From a checkpoint of a small sound classifier.
Model: log mel input, activation gelu, depths [1, 1, 2, 1].
Training: soap at rate 0.0036, batches of 64, held-out accuracy 99%.
Data: trained on read English sentences (LibriTTS-R), 15625 training examples, 7.0 epochs.
Rows from block 2, named by matrix and row number. Each number is 50 + 12 x the weight over its row's rms, rounded and kept within 0 to 99. All counts start at 0. After the name is the row's rms in percent of the matrix's.
# conv: width-5 conv, stride 2 (model.blocks.2.conv.weight, 208x144x5), inputs 48-71, a 5 kernel for each
conv.92 102:68 51 45 54 57 47 60 56 40 39 49 43 50 46 46 62 15 57 57 36 46 48 59 44 67 66 43 33 52 40 40 49 45 63 40 27 38 87 55 78 45 66 49 65 53 52 52 27 56 72 45 57 51 69 38 36 49 60 55 76 41 47 53 49 53 79 48 31 67 64 61 51 60 40 40 55 61 53 50 50 41 55 63 60 57 57 46 59 62 56 48 47 57 57 57 54 55 30 52 66 37 65 66 72 51 33 45 67 60 49 42 57 53 47 51 71 62 60 71 45
conv.93 096:66 59 46 57 74 56 55 49 59 54 27 70 47 61 55 43 57 60 53 35 52 56 55 46 37 44 58 53 56 45 51 59 38 49 40 69 13 33 65 66 63 51 42 67 59 40 58 58 54 42 60 44 50 41 59 41 57 55 56 47 62 25 51 46 38 27 44 45 51 56 48 36 55 61 51 55 45 52 55 54 51 60 56 39 39 33 47 33 19 43 61 51 37 56 29 69 49 57 50 47 64 46 47 64 40 26 57 44 55 54 43 60 35 51 50 31 38 73 58 49
conv.94 097:54 47 40 50 28 29 45 50 41 58 44 49 57 48 63 48 49 57 42 58 54 38 21 38 46 53 68 56 45 36 33 54 49 22 50 51 47 57 24 55 44 56 66 45 28 34 50 51 34 48 72 32 43 46 52 51 66 69 50 42 59 40 55 45 43 36 44 26 33 42 41 73 52 46 65 42 52 47 61 64 44 59 76 31 49 64 42 39 80 62 36 53 40 46 86 63 42 61 56 49 59 40 49 53 55 49 53 57 45 61 55 55 40 52 46 41 55 43 68 59
conv.95 104:48 60 63 27 61 55 30 63 44 32 58 44 45 70 28 58 70 50 48 39 48 53 35 37 46 48 43 61 63 42 45 44 41 55 46 50 52 25 32 55 63 41 52 48 57 49 51 58 50 53 49 39 45 66 43 33 43 56 56 48 56 36 45 37 72 35 70 59 56 69 47 42 44 40 63 27 57 66 61 37 44 45 62 59 54 47 45 37 34 48 54 33 45 65 50 64 60 64 50 57 64 51 32 50 39 66 21 29 37 36 43 49 52 42 45 31 23 53 79 54
conv.96 107:38 42 56 53 45 51 35 32 42 61 73 45 55 49 72 33 44 52 30 49 35 63 48 54 23 57 47 64 69 34 37 39 45 48 48 36 57 34 50 59 42 56 57 53 65 65 55 59 40 38 63 32 61 34 62 36 61 64 57 44 50 56 39 33 73 47 45 56 43 32 48 53 67 49 58 39 57 45 57 43 54 45 56 44 51 55 51 59 33 48 54 47 28 57 43 82 38 36 44 42 73 38 52 51 60 34 70 54 21 34 50 30 48 59 45 56 47 61 60 57
conv.97 097:49 48 35 38 69 40 34 62 56 44 34 70 54 54 47 55 47 35 54 44 41 41 49 74 54 46 59 51 41 50 34 51 49 52 47 65 52 51 39 73 35 70 71 61 57 57 49 57 37 42 32 49 70 29 47 56 46 49 45 68 63 41 45 44 62 45 58 53 73 37 48 48 39 57 78 72 47 44 85 70 50 44 61 71 49 58 60 55 23 51 54 34 33 67 49 26 32 83 41 51 48 57 46 61 51 53 53 44 37 57 31 48 47 44 48 67 50 49 72 53
conv.98 107:40 38 51 37 73 58 46 60 24 43 52 47 58 49 49 31 43 43 45 46 40 58 58 44 46 56 54 64 47 42 40 53 44 35 59 50 54 47 46 30 30 44 54 55 48 39 40 53 36 70 53 39 45 60 51 50 41 50 54 60 47 52 47 34 56 55 76 61 43 32 42 46 50 37 47 61 53 61 53 37 50 64 61 53 39 43 43 52 62 40 37 42 63 52 41 45 31 51 47 48 32 41 66 49 59 53 58 68 58 57 47 60 51 42 57 48 48 41 55 36
conv.99 108:39 75 18 34 67 41 32 54 53 40 47 39 67 61 49 34 65 37 51 53 50 42 36 48 48 55 56 53 44 63 42 53 52 71 71 58 69 45 54 58 53 49 62 64 52 44 24 47 44 72 58 53 42 47 69 53 57 57 59 63 70 42 57 46 36 37 51 38 43 71 68 41 72 48 60 41 42 56 72 59 46 54 71 72 38 30 53 45 53 42 54 48 38 51 30 57 65 48 47 55 53 52 57 66 35 61 50 58 52 44 36 35 58 56 42 41 59 50 68 80
conv.100 103:65 51 50 59 32 53 56 55 63 44 49 46 68 55 43 48 45 39 55 53 56 54 37 34 47 58 54 38 21 53 47 60 58 62 46 59 37 66 47 54 43 65 48 42 50 45 54 64 36 42 47 63 36 53 49 34 38 54 61 59 47 56 60 53 83 59 30 26 49 60 35 50 54 80 55 73 50 52 70 58 56 37 60 38 59 50 43 50 67 46 30 69 64 51 51 73 56 60 30 82 67 49 47 68 34 34 41 34 64 55 30 59 51 61 45 78 55 28 65 52
conv.101 094:64 53 47 49 47 43 38 49 46 46 36 63 54 44 54 34 52 55 55 60 45 45 34 74 54 57 59 37 57 38 63 68 71 44 70 74 45 50 47 48 38 45 45 35 63 43 44 55 51 40 43 52 62 60 43 49 64 46 54 55 49 29 44 49 34 62 42 67 57 47 54 56 46 71 52 68 36 62 46 67 70 57 61 57 53 45 58 44 42 55 55 62 67 47 65 40 67 58 69 51 62 45 32 65 75 64 48 33 43 51 57 35 48 30 44 45 48 71 74 17
conv.102 105:48 33 60 69 45 73 45 38 52 63 36 65 29 59 60 33 44 65 43 46 55 46 48 43 71 68 52 56 50 40 31 28 32 57 52 39 47 49 49 31 57 58 44 49 55 49 44 57 45 49 64 50 43 51 47 47 50 25 51 36 40 28 40 40 50 32 47 40 24 31 33 38 40 33 15 68 55 56 28 38 39 29 40 61 48 51 34 40 49 25 62 69 47 62 52 61 62 42 67 40 60 52 66 51 40 45 38 39 29 37 40 40 38 57 43 51 44 42 43 49
conv.103 106:47 44 50 49 40 47 51 56 58 51 42 40 51 46 31 45 51 57 27 78 43 52 62 44 43 54 50 48 71 56 37 45 33 47 65 53 56 71 55 49 40 31 50 67 41 58 50 50 58 56 34 39 44 47 49 43 54 46 63 55 48 75 49 45 56 69 29 73 60 64 59 72 41 67 49 74 62 30 44 63 52 56 48 55 64 49 52 62 53 22 61 64 49 44 52 48 57 51 46 47 51 55 57 36 63 37 69 47 57 50 41 43 47 58 56 37 61 76 46 55
conv.104 100:49 60 68 40 50 59 49 24 49 32 26 79 14 58 70 42 45 50 31 69 35 40 54 56 33 62 58 56 47 41 43 30 35 52 39 51 59 29 51 46 26 40 39 33 45 34 33 47 33 33 65 64 40 54 46 76 47 54 31 48 39 54 36 51 54 47 64 64 47 80 54 48 46 71 46 55 59 50 56 60 51 37 41 66 39 66 24 43 46 56 55 55 38 49 49 39 58 54 47 47 47 49 36 48 53 69 35 46 44 31 54 39 40 22 38 47 62 58 54 33
conv.105 083:44 58 62 55 64 71 45 57 56 45 59 61 45 49 34 85 47 50 68 44 59 51 38 48 28 69 58 47 41 63 51 54 38 37 53 44 53 58 36 37 54 48 56 39 50 54 43 38 47 54 56 32 66 29 25 62 42 56 58 54 50 28 30 33 39 52 55 32 54 43 81 51 60 68 52 57 48 59 32 45 60 38 61 50 66 61 37 40 34 35 40 71 53 64 49 53 62 45 45 70 40 43 55 39 41 56 53 42 62 27 54 30 54 44 59 53 47 39 61 74
conv.106 109:56 53 67 59 39 63 28 49 65 89 58 45 53 55 66 69 37 47 60 59 51 53 47 58 38 47 56 51 53 34 40 37 48 45 76 60 59 45 49 71 41 70 57 49 42 43 58 72 56 49 41 51 50 52 41 53 53 41 41 66 65 71 45 49 68 38 34 55 60 41 71 43 37 57 51 63 43 85 72 43 51 50 44 45 46 42 61 31 44 58 49 60 65 48 53 65 57 53 39 51 47 69 61 37 49 56 55 30 71 49 69 51 53 24 53 57 78 75 43 39
conv.107 099:71 36 47 57 40 30 35 59 38 76 38 41 50 52 62 78 54 46 54 56 55 26 46 42 55 33 32 57 30 77 44 40 69 54 83 41 55 23 65 58 48 56 35 47 55 65 34 53 51 49 12 49 55 58 47 46 54 45 32 58 55 39 47 70 52 63 40 51 45 48 54 42 46 44 31 67 30 58 50 41 45 65 37 48 74 53 28 32 51 64 51 40 40 48 34 56 58 38 39 66 58 46 42 63 40 71 33 57 67 39 55 49 50 57 56 53 51 29 43 80
conv.108 105:48 48 53 60 43 74 70 71 63 43 57 59 55 51 37 43 47 51 49 65 44 22 56 54 44 55 49 41 39 55 49 44 39 47 56 66 45 58 43 31 39 41 48 74 35 47 58 49 56 55 47 70 28 47 48 39 66 49 44 54 64 44 60 30 30 66 42 57 53 42 40 57 50 75 45 44 42 49 55 61 55 40 39 61 51 38 45 62 45 58 55 45 49 39 82 78 46 62 77 38 46 56 69 56 40 49 57 56 63 74 66 48 54 53 52 34 61 45 53 50
conv.109 107:50 47 33 28 52 52 35 56 46 56 47 56 37 77 39 60 62 45 59 56 49 68 34 55 70 32 59 51 58 64 45 72 67 45 47 45 65 49 54 61 51 44 57 34 65 46 33 45 55 32 37 41 47 71 51 76 49 40 67 43 12 81 51 37 43 36 74 65 28 47 43 40 43 50 51 60 71 33 33 50 60 44 51 63 40 49 48 60 33 61 53 58 51 42 47 46 50 56 39 51 52 48 41 42 58 35 57 41 56 40 51 41 55 35 62 44 58 44 57 45
conv.110 101:63 68 48 58 40 35 55 42 68 48 50 41 74 47 46 61 71 57 29 46 43 30 52 44 54 51 57 44 74 62 53 47 57 78 42 54 40 50 50 49 37 40 55 42 63 41 34 59 47 53 29 49 69 34 51 65 39 78 39 45 32 51 58 49 60 32 35 28 63 48 54 40 25 79 47 46 33 22 45 52 53 60 37 37 40 38 74 43 42 55 41 60 39 55 51 57 40 47 43 38 46 48 60 42 56 53 48 47 44 42 65 40 41 43 54 44 59 55 17 48
conv.111 092:66 58 32 46 47 49 27 70 32 57 53 48 54 35 23 48 57 64 33 18 45 29 51 61 48 70 33 58 37 49 49 24 29 40 42 47 48 40 53 45 45 30 75 69 29 34 24 35 48 61 59 44 43 54 49 61 51 55 50 52 33 34 58 45 58 55 27 46 56 44 54 49 40 54 61 42 62 39 54 62 58 32 54 48 38 48 73 42 41 54 42 56 37 65 38 46 40 50 45 44 50 52 35 49 60 61 46 48 64 55 64 34 33 61 66 39 62 49 48 47
conv.112 096:44 40 44 56 43 55 48 47 57 42 59 70 54 54 43 60 75 47 54 52 64 61 85 52 58 20 56 51 54 63 61 41 54 51 49 56 51 51 41 46 62 50 46 73 29 30 58 48 40 53 28 59 49 41 48 48 66 52 45 75 47 56 40 39 39 57 51 47 43 54 47 46 49 62 42 71 31 55 48 35 60 49 59 38 55 26 74 55 54 68 47 54 48 52 39 33 35 19 38 32 49 20 20 41 34 44 43 47 39 53 70 62 60 63 43 36 70 39 40 57
conv.113 091:63 34 44 65 33 36 45 63 43 70 49 50 57 43 65 14 53 49 64 67 49 38 30 77 63 49 58 49 59 46 44 66 47 62 31 45 59 57 39 47 43 42 45 39 46 28 44 46 59 57 42 39 26 50 63 64 50 33 58 48 54 37 48 56 70 56 24 42 64 75 61 55 48 45 59 58 54 71 29 20 41 39 44 54 66 63 30 45 53 71 44 51 40 63 34 47 50 61 56 30 57 32 55 53 57 43 43 80 34 50 47 51 63 44 32 46 55 54 42 41
conv.114 107:57 45 43 46 59 39 40 58 49 41 67 57 56 33 48 58 34 70 33 56 50 63 63 50 50 44 59 52 45 46 40 31 56 51 54 59 64 48 44 41 41 37 43 61 57 43 53 42 58 69 50 56 26 32 52 51 41 54 64 42 83 48 57 74 60 53 57 45 66 59 64 48 54 49 35 49 54 45 38 63 59 59 47 46 52 38 44 52 52 47 57 36 56 50 44 42 62 48 53 41 48 41 53 55 56 56 34 42 55 44 60 47 53 51 47 59 68 50 67 61
conv.115 094:23 68 36 36 56 55 43 39 71 65 47 41 55 33 48 39 79 70 49 64 51 59 28 31 48 40 25 50 50 45 59 52 70 63 51 58 62 52 57 58 64 61 55 56 53 69 52 36 75 50 48 56 54 37 71 50 57 63 58 36 73 51 42 71 50 51 58 61 52 66 73 70 67 50 55 31 59 53 80 52 46 70 43 44 29 52 39 51 44 62 52 51 54 67 54 68 39 57 47 43 33 40 62 45 59 42 73 52 69 55 66 65 65 46 54 62 89 60 35 73
conv.116 083:33 50 38 53 71 32 49 50 49 66 55 56 55 32 56 41 41 52 52 38 43 56 40 44 37 49 63 41 43 45 55 43 39 20 72 55 55 53 57 41 60 55 49 30 55 61 54 45 39 50 50 45 51 51 68 39 46 56 51 46 65 59 53 49 33 53 58 32 50 50 74 50 51 65 48 58 43 33 27 59 67 45 32 64 32 65 45 53 39 65 63 56 57 47 48 68 56 53 45 45 39 37 51 31 53 39 23 35 46 65 65 54 28 45 27 43 39 51 55 48
conv.117 099:44 44 66 40 49 40 50 62 40 58 59 28 54 53 63 72 26 45 52 62 63 37 60 41 72 27 52 43 60 33 38 30 53 44 54 52 49 56 40 73 71 43 43 45 79 50 41 36 63 38 55 48 67 47 55 56 53 33 62 51 54 47 35 48 61 18 69 45 41 59 60 56 35 61 53 63 39 50 65 57 39 50 41 47 37 57 56 64 39 68 60 61 45 48 55 79 61 57 51 51 54 51 35 48 48 58 56 45 56 61 32 50 54 54 49 62 32 69 40 44
conv.118 103:36 37 51 31 59 41 67 62 48 32 68 46 47 50 61 69 52 63 30 41 40 52 60 48 57 31 68 58 55 37 42 55 45 33 49 32 64 22 23 54 50 32 54 55 67 36 61 56 56 53 50 58 61 49 52 52 69 41 56 50 64 26 58 58 57 32 58 53 45 57 48 38 48 58 32 72 35 54 52 51 55 50 77 35 50 52 57 35 76 61 61 44 43 50 57 47 60 60 50 51 48 37 44 58 22 48 40 62 57 56 53 52 63 54 31 68 50 66 55 58
conv.119 099:31 31 61 49 31 60 42 62 54 32 71 27 41 65 56 31 49 45 61 51 42 34 49 56 58 53 44 42 45 39 44 36 64 66 49 47 55 62 37 46 44 27 42 53 49 43 58 57 36 58 44 47 39 46 38 56 39 40 49 51 58 51 55 17 25 69 27 51 45 76 33 45 55 50 38 44 51 52 45 47 53 38 49 36 53 61 40 43 59 45 46 55 60 42 23 42 54 56 34 60 34 48 56 53 61 44 53 44 48 69 51 39 50 49 59 53 30 47 53 53
conv.120 107:58 44 47 56 36 56 40 37 40 70 35 32 41 55 44 54 43 42 53 40 36 47 49 54 47 56 47 65 41 48 63 27 60 48 60 67 67 47 69 69 55 47 49 53 67 52 52 43 50 68 53 53 46 46 46 51 46 72 40 61 49 59 49 44 64 41 51 53 41 57 36 51 35 49 79 53 63 40 54 54 57 47 52 38 70 58 52 50 60 31 42 37 48 41 42 63 52 73 57 54 30 54 45 51 51 48 65 65 67 85 38 58 34 49 59 53 51 44 55 45
conv.121 101:53 57 25 51 47 40 50 53 47 63 61 27 58 54 31 46 36 52 35 32 37 34 47 58 45 56 61 52 70 46 47 58 40 52 54 36 35 43 24 41 55 24 53 59 49 43 46 24 46 71 46 51 73 48 52 47 62 45 48 52 68 50 64 46 39 75 75 38 45 53 61 52 57 43 32 60 48 50 26 43 64 61 49 42 50 52 41 30 59 33 45 57 51 63 63 53 54 54 52 58 52 38 30 49 36 34 49 47 50 66 57 47 31 44 42 35 60 42 56 28
conv.122 101:53 40 57 56 66 62 48 56 37 58 41 51 56 60 56 41 31 47 46 44 54 52 38 43 63 47 51 49 56 42 46 37 41 36 14 41 52 63 47 55 62 42 51 61 57 46 50 40 28 39 21 58 44 28 37 54 45 53 44 41 55 39 69 64 21 61 59 48 47 62 39 52 44 51 58 46 37 47 44 38 41 52 41 68 54 67 65 60 32 55 44 46 33 35 46 61 53 33 46 82 48 27 44 66 49 36 51 60 55 36 60 50 63 31 60 66 46 61 62 59
conv.123 115:56 59 68 60 38 28 69 41 57 30 55 70 50 57 28 49 49 64 48 39 35 47 47 29 61 42 40 51 54 52 52 50 52 49 43 47 62 73 43 62 64 57 45 31 54 46 46 65 51 30 44 56 44 67 54 39 52 50 57 49 49 38 64 57 55 39 48 53 56 63 50 76 63 83 35 44 41 44 58 60 41 63 44 40 51 30 44 52 70 53 62 73 27 34 65 47 47 55 67 57 24 48 36 65 40 52 56 54 61 41 57 42 45 76 35 49 72 52 49 60
conv.124 098:21 46 50 57 44 78 53 63 39 35 78 45 51 45 50 52 45 49 62 55 62 71 41 66 35 66 55 51 63 61 52 53 36 61 30 73 38 54 60 33 62 41 29 51 61 52 48 40 52 30 63 48 34 51 49 62 43 46 62 26 36 36 53 39 41 47 55 60 47 56 60 40 48 36 19 64 61 41 48 29 63 34 43 53 33 45 64 49 19 59 46 61 54 47 43 70 47 44 56 30 51 60 68 47 46 34 14 38 76 50 57 30 40 49 35 49 57 59 48 53
conv.125 086:55 31 44 60 48 64 54 49 78 65 37 43 55 28 49 31 58 75 45 31 46 52 62 57 54 37 45 49 57 54 52 54 44 27 60 42 62 67 40 51 34 53 55 53 68 35 55 67 51 35 48 42 61 58 59 50 57 34 45 76 45 41 63 50 74 50 58 61 69 40 54 54 38 45 46 44 32 45 79 54 56 78 45 49 42 57 54 60 33 50 54 43 32 59 74 58 24 60 57 61 57 33 46 73 39 61 45 51 58 38 40 50 54 50 51 42 50 30 21 54
conv.126 104:43 57 53 56 41 51 39 53 53 48 48 54 54 52 43 84 55 45 62 55 42 18 40 67 68 43 27 47 29 48 50 28 53 36 38 46 62 29 29 26 64 41 29 53 37 50 39 53 48 24 45 37 30 51 53 25 53 57 57 52 42 63 70 32 26 30 67 66 52 64 43 54 42 41 37 58 51 43 44 57 46 40 59 61 39 48 64 55 54 39 54 64 51 46 43 72 44 45 58 66 59 51 49 58 49 29 69 61 37 51 56 45 44 44 49 30 62 57 39 48
conv.127 106:31 44 90 30 28 58 61 22 72 60 68 60 43 46 51 63 36 61 41 50 61 58 37 36 62 86 51 59 48 54 62 63 55 45 43 41 33 67 41 37 53 56 46 63 59 49 42 56 57 41 31 56 47 40 58 43 57 78 34 41 52 53 48 45 60 71 34 44 49 52 55 69 45 42 54 39 39 32 53 55 41 52 45 41 65 70 43 49 52 63 61 58 34 42 35 65 52 57 30 50 50 53 38 53 61 55 24 56 38 47 53 55 55 45 52 61 58 53 36 37
conv.128 102:46 45 32 67 77 71 43 35 27 49 58 36 62 48 66 50 55 45 62 36 66 26 49 62 52 44 41 88 45 55 55 51 53 35 46 36 42 57 48 49 66 46 68 59 59 39 69 42 43 33 64 59 50 66 51 57 58 61 59 80 46 51 27 44 70 36 56 71 44 57 33 42 64 76 62 51 44 51 67 46 56 21 60 67 55 68 62 65 33 60 39 34 51 57 46 79 49 65 54 48 57 71 58 55 51 49 48 51 44 45 48 40 55 60 50 42 50 45 50 65
conv.129 111:51 57 43 57 37 50 54 49 42 49 55 34 66 33 67 52 47 51 71 61 46 35 26 48 35 46 39 55 47 48 65 34 55 55 36 54 19 52 35 37 43 34 66 50 41 29 42 80 65 34 34 41 62 54 73 47 46 33 46 58 35 51 46 30 56 58 29 40 33 59 40 52 56 56 60 52 18 38 47 26 45 55 52 36 43 48 56 56 33 48 63 59 42 48 37 54 41 75 44 31 45 57 37 40 82 62 53 28 57 59 44 47 56 35 42 46 57 60 46 61
conv.130 099:24 45 44 73 62 61 57 61 49 51 53 42 49 41 59 37 33 60 45 53 43 36 37 70 64 28 40 44 36 62 65 25 49 51 74 39 44 60 61 20 61 45 73 35 81 48 53 49 65 53 63 48 41 77 69 67 68 61 47 38 48 43 42 42 49 40 63 60 60 82 76 52 72 81 38 37 50 65 70 43 49 37 69 54 59 45 63 46 56 64 37 47 53 60 32 44 53 70 46 54 34 51 61 40 54 36 40 47 35 46 53 45 26 61 52 51 50 65 47 50
conv.131 112:83 43 39 76 48 44 44 50 64 62 45 62 45 41 56 30 51 36 52 74 17 45 33 50 62 52 68 50 53 66 58 46 64 58 57 43 56 54 46 49 71 35 50 62 50 38 82 51 48 51 46 38 57 53 45 57 64 52 44 32 45 50 49 31 49 67 55 57 31 49 54 55 51 46 45 54 68 50 52 41 63 50 52 39 55 44 44 82 42 36 55 53 45 45 60 50 52 70 48 50 40 52 59 42 36 54 52 69 38 36 62 48 47 40 61 49 55 51 41 59
conv.132 086:54 46 57 40 31 49 46 63 56 60 55 51 43 58 32 72 53 56 65 58 63 63 49 36 41 38 61 47 35 39 48 50 51 61 59 53 63 56 69 39 60 53 44 66 63 70 37 32 29 55 80 42 31 31 61 50 56 52 37 45 56 51 48 61 34 59 86 48 56 49 45 48 39 46 68 43 61 67 58 29 64 34 72 52 66 60 54 28 37 52 57 53 55 58 43 38 55 68 52 44 53 39 58 36 64 50 54 56 62 27 46 48 53 58 39 46 66 49 51 44
conv.133 099:59 59 51 35 63 32 49 59 52 52 57 45 61 35 55 41 65 46 39 33 57 52 53 34 57 52 75 30 59 74 52 66 51 48 64 38 33 54 38 43 61 56 57 33 46 62 46 61 36 33 58 56 42 55 44 63 30 50 49 49 63 44 52 44 41 33 52 50 45 37 40 57 37 54 42 47 63 26 46 48 74 36 42 45 63 28 64 57 49 44 66 60 67 35 63 43 59 40 26 50 36 43 67 44 35 37 38 48 50 52 61 41 68 52 31 50 40 36 58 62
conv.134 096:62 84 49 26 51 55 38 77 68 54 54 52 67 63 47 47 43 44 56 61 43 55 51 44 49 51 48 58 38 55 49 36 40 53 33 38 48 72 56 77 42 63 54 70 66 51 53 33 84 68 37 56 68 65 40 54 67 65 61 33 46 45 84 44 51 54 36 56 51 48 69 34 55 58 62 28 71 54 47 33 45 59 38 34 39 61 50 60 46 64 46 46 36 35 70 52 41 40 62 58 45 48 61 66 43 51 80 54 41 26 58 44 48 56 45 54 69 54 31 64
conv.135 098:41 37 38 50 39 65 58 48 32 29 55 50 65 64 53 52 43 40 42 23 41 50 47 52 71 48 47 40 45 47 46 72 57 51 51 28 56 49 67 54 34 56 45 49 76 61 72 49 54 59 36 55 37 66 31 34 66 67 60 40 64 67 70 61 43 70 64 46 45 55 55 26 32 51 52 64 55 49 50 33 48 37 36 52 59 47 70 29 43 74 70 59 33 54 63 76 59 64 48 39 74 51 62 80 43 49 56 40 60 19 52 57 45 42 56 32 58 40 57 85
conv.136 105:47 68 79 43 32 24 44 70 82 28 60 29 43 48 56 49 60 70 62 51 58 36 38 45 63 83 53 56 55 53 49 26 48 54 54 55 53 60 50 43 32 35 50 55 43 65 46 52 62 47 37 23 52 53 74 57 33 49 60 67 57 36 35 43 64 66 38 26 51 43 61 40 30 58 53 56 38 51 54 42 57 49 45 61 58 55 41 45 25 58 45 50 48 48 40 72 43 40 39 50 44 46 49 36 35 52 54 58 38 40 52 71 60 34 61 68 39 48 76 69
conv.137 100:68 34 58 58 45 19 39 48 32 43 32 69 44 41 62 52 34 62 60 69 63 56 40 43 50 61 55 47 30 59 46 70 46 75 60 63 57 52 45 44 41 45 39 41 42 32 53 66 36 48 60 57 58 62 56 32 58 68 58 33 53 54 72 42 41 40 60 51 57 89 61 22 62 48 46 64 53 05 39 48 41 72 66 33 33 53 64 32 43 59 54 45 38 61 53 52 34 57 51 60 49 74 62 63 53 50 38 66 74 37 37 65 52 44 59 45 66 39 28 78
conv.138 106:55 50 53 44 76 42 40 76 37 58 43 60 54 27 46 68 32 42 59 61 35 56 62 34 70 48 66 28 44 52 31 46 32 59 47 49 30 57 64 34 52 43 58 78 66 45 48 66 46 53 42 48 50 41 50 74 48 53 46 53 55 55 19 58 45 61 70 34 63 49 47 41 55 46 57 39 51 40 64 52 50 51 69 29 49 51 36 33 54 55 41 54 56 52 47 76 22 58 32 51 48 56 69 39 62 68 58 44 50 46 54 53 39 48 45 41 49 64 51 51
conv.139 103:71 45 45 35 48 77 52 38 52 65 41 36 60 24 63 61 42 52 62 44 59 36 39 42 64 57 47 21 43 64 39 49 60 87 67 58 55 39 48 28 51 41 42 47 37 54 59 40 59 60 44 36 38 31 38 63 59 50 51 30 24 56 47 71 51 41 58 38 61 44 59 67 36 24 42 50 61 73 36 42 78 60 40 45 39 44 55 41 49 40 56 37 49 73 72 59 62 47 30 53 38 52 51 33 49 49 41 46 50 49 49 63 56 60 63 39 66 38 50 41
conv.140 112:55 41 62 30 57 44 40 72 52 31 65 38 53 34 55 53 51 37 39 62 43 53 30 36 58 44 50 53 41 43 37 51 59 57 58 67 57 54 43 50 57 52 48 54 48 65 40 46 71 49 53 42 47 47 34 44 63 39 42 46 53 55 49 38 57 53 58 37 60 41 41 44 45 65 59 43 67 44 51 35 46 67 56 65 67 58 48 45 51 36 59 53 41 52 48 43 61 68 62 43 83 34 72 37 83 57 43 41 33 37 62 42 54 53 56 39 60 65 45 69
conv.141 093:37 03 61 53 41 37 38 33 67 64 52 63 58 56 42 55 48 41 60 67 55 64 51 65 36 42 54 41 62 53 52 61 60 42 41 68 61 49 71 57 49 34 39 55 50 56 52 41 55 53 63 69 51 51 59 65 46 44 37 49 48 56 46 34 37 62 52 39 52 54 64 50 58 42 27 64 59 34 61 71 70 50 59 53 63 49 43 42 51 26 57 53 42 63 61 54 54 35 69 56 69 64 43 65 20 42 49 66 42 31 39 63 52 56 28 55 37 29 58 47
conv.142 096:42 53 48 53 59 36 48 49 55 50 27 32 39 62 57 56 61 42 36 63 58 35 46 52 51 45 60 42 58 37 66 52 49 52 47 50 53 37 45 36 41 57 61 35 36 58 65 57 61 46 52 23 42 40 49 46 57 48 35 53 39 55 54 81 54 34 49 54 53 54 42 70 40 44 24 23 61 34 32 22 60 39 42 48 30 47 36 38 27 65 46 52 45 64 55 62 35 59 56 63 36 57 39 27 50 51 39 37 43 26 66 44 52 36 55 55 58 63 46 51
conv.143 095:68 35 55 14 42 49 74 40 16 54 59 49 48 29 57 40 39 52 73 39 31 34 58 57 31 34 51 61 36 57 64 42 60 50 55 62 78 41 67 58 59 63 47 65 41 29 55 67 60 69 52 42 52 67 43 48 34 37 55 32 48 78 48 31 64 77 51 57 33 38 48 54 64 42 61 42 66 55 47 42 47 60 68 48 58 55 44 64 35 11 52 57 51 49 49 60 56 50 66 64 60 65 75 32 39 57 71 50 57 38 34 52 59 65 62 48 50 35 42 32
conv.144 092:57 61 40 42 34 36 78 41 48 51 51 58 45 43 47 32 59 38 53 63 50 27 17 37 56 56 42 56 46 59 50 41 55 69 54 55 55 46 56 48 53 50 64 36 38 49 58 55 46 57 38 56 38 48 34 37 53 51 60 60 60 41 42 46 65 38 52 54 67 55 68 43 61 55 53 50 32 56 55 61 45 50 46 44 33 45 56 58 54 74 40 61 48 46 63 43 42 61 59 47 52 44 48 44 36 48 39 42 70 50 41 47 47 42 59 52 36 55 37 62
conv.145 106:34 48 48 53 57 33 44 48 47 48 50 44 59 29 48 63 35 53 44 36 35 22 47 45 63 45 46 55 45 59 66 43 58 34 56 47 54 38 48 49 59 59 53 42 54 36 48 58 52 54 43 40 40 57 37 44 51 52 49 50 54 68 50 36 45 70 70 55 60 52 39 57 59 39 52 50 71 40 32 54 62 57 37 51 75 39 63 47 29 43 37 86 48 46 43 44 62 73 76 61 37 65 51 43 33 44 41 59 51 76 63 58 50 36 44 58 54 30 58 47
conv.146 100:44 52 60 51 27 55 52 55 66 65 55 54 57 69 45 72 46 62 26 25 80 46 36 54 44 37 26 43 40 72 41 67 48 57 41 73 61 58 44 27 52 31 60 60 66 60 60 50 43 51 25 54 52 34 40 45 43 60 51 52 64 46 51 58 68 50 59 46 41 39 66 46 34 52 36 53 66 57 75 57 30 61 66 45 61 37 51 36 68 30 41 38 65 39 42 60 72 58 36 49 62 59 40 54 36 73 46 49 47 42 44 45 53 54 40 48 75 64 62 58
conv.147 102:62 54 54 56 36 43 74 64 48 47 54 57 50 42 64 65 54 47 63 59 41 31 69 45 44 35 45 46 41 68 50 45 54 55 28 29 50 49 59 31 47 66 49 42 47 47 56 67 53 36 59 55 58 72 52 46 49 24 61 48 39 59 42 34 45 72 48 67 53 39 70 27 33 35 59 65 55 54 51 20 55 40 59 63 53 21 60 47 39 51 59 31 45 54 35 67 45 38 55 47 49 48 69 65 48 35 49 51 66 55 51 69 48 58 41 41 56 42 63 42
conv.148 111:57 68 60 32 44 51 58 67 64 46 40 46 44 55 68 70 67 69 34 35 37 53 48 51 69 54 55 68 44 50 55 47 53 43 51 60 60 49 39 69 61 51 73 31 61 56 51 53 62 54 52 37 46 44 33 43 52 46 66 88 56 46 54 52 67 44 63 36 40 54 47 41 72 46 50 69 70 39 55 59 36 46 70 48 40 61 70 32 58 61 45 56 53 65 56 70 72 53 32 60 33 47 44 41 54 51 50 42 77 47 52 47 44 47 38 44 64 47 50 62
conv.149 092:51 51 53 38 45 53 39 61 47 44 44 29 52 50 26 38 52 45 45 68 33 66 27 44 51 61 61 43 48 49 28 59 60 56 69 46 51 59 42 61 45 54 47 57 46 41 66 49 42 66 67 49 19 41 51 30 61 58 81 50 28 52 44 60 37 68 46 44 60 51 53 60 58 45 36 41 35 79 69 29 33 56 59 60 46 57 58 51 47 43 29 51 44 50 53 58 60 58 64 76 79 24 47 37 39 62 37 70 41 55 42 51 49 47 37 78 45 36 58 60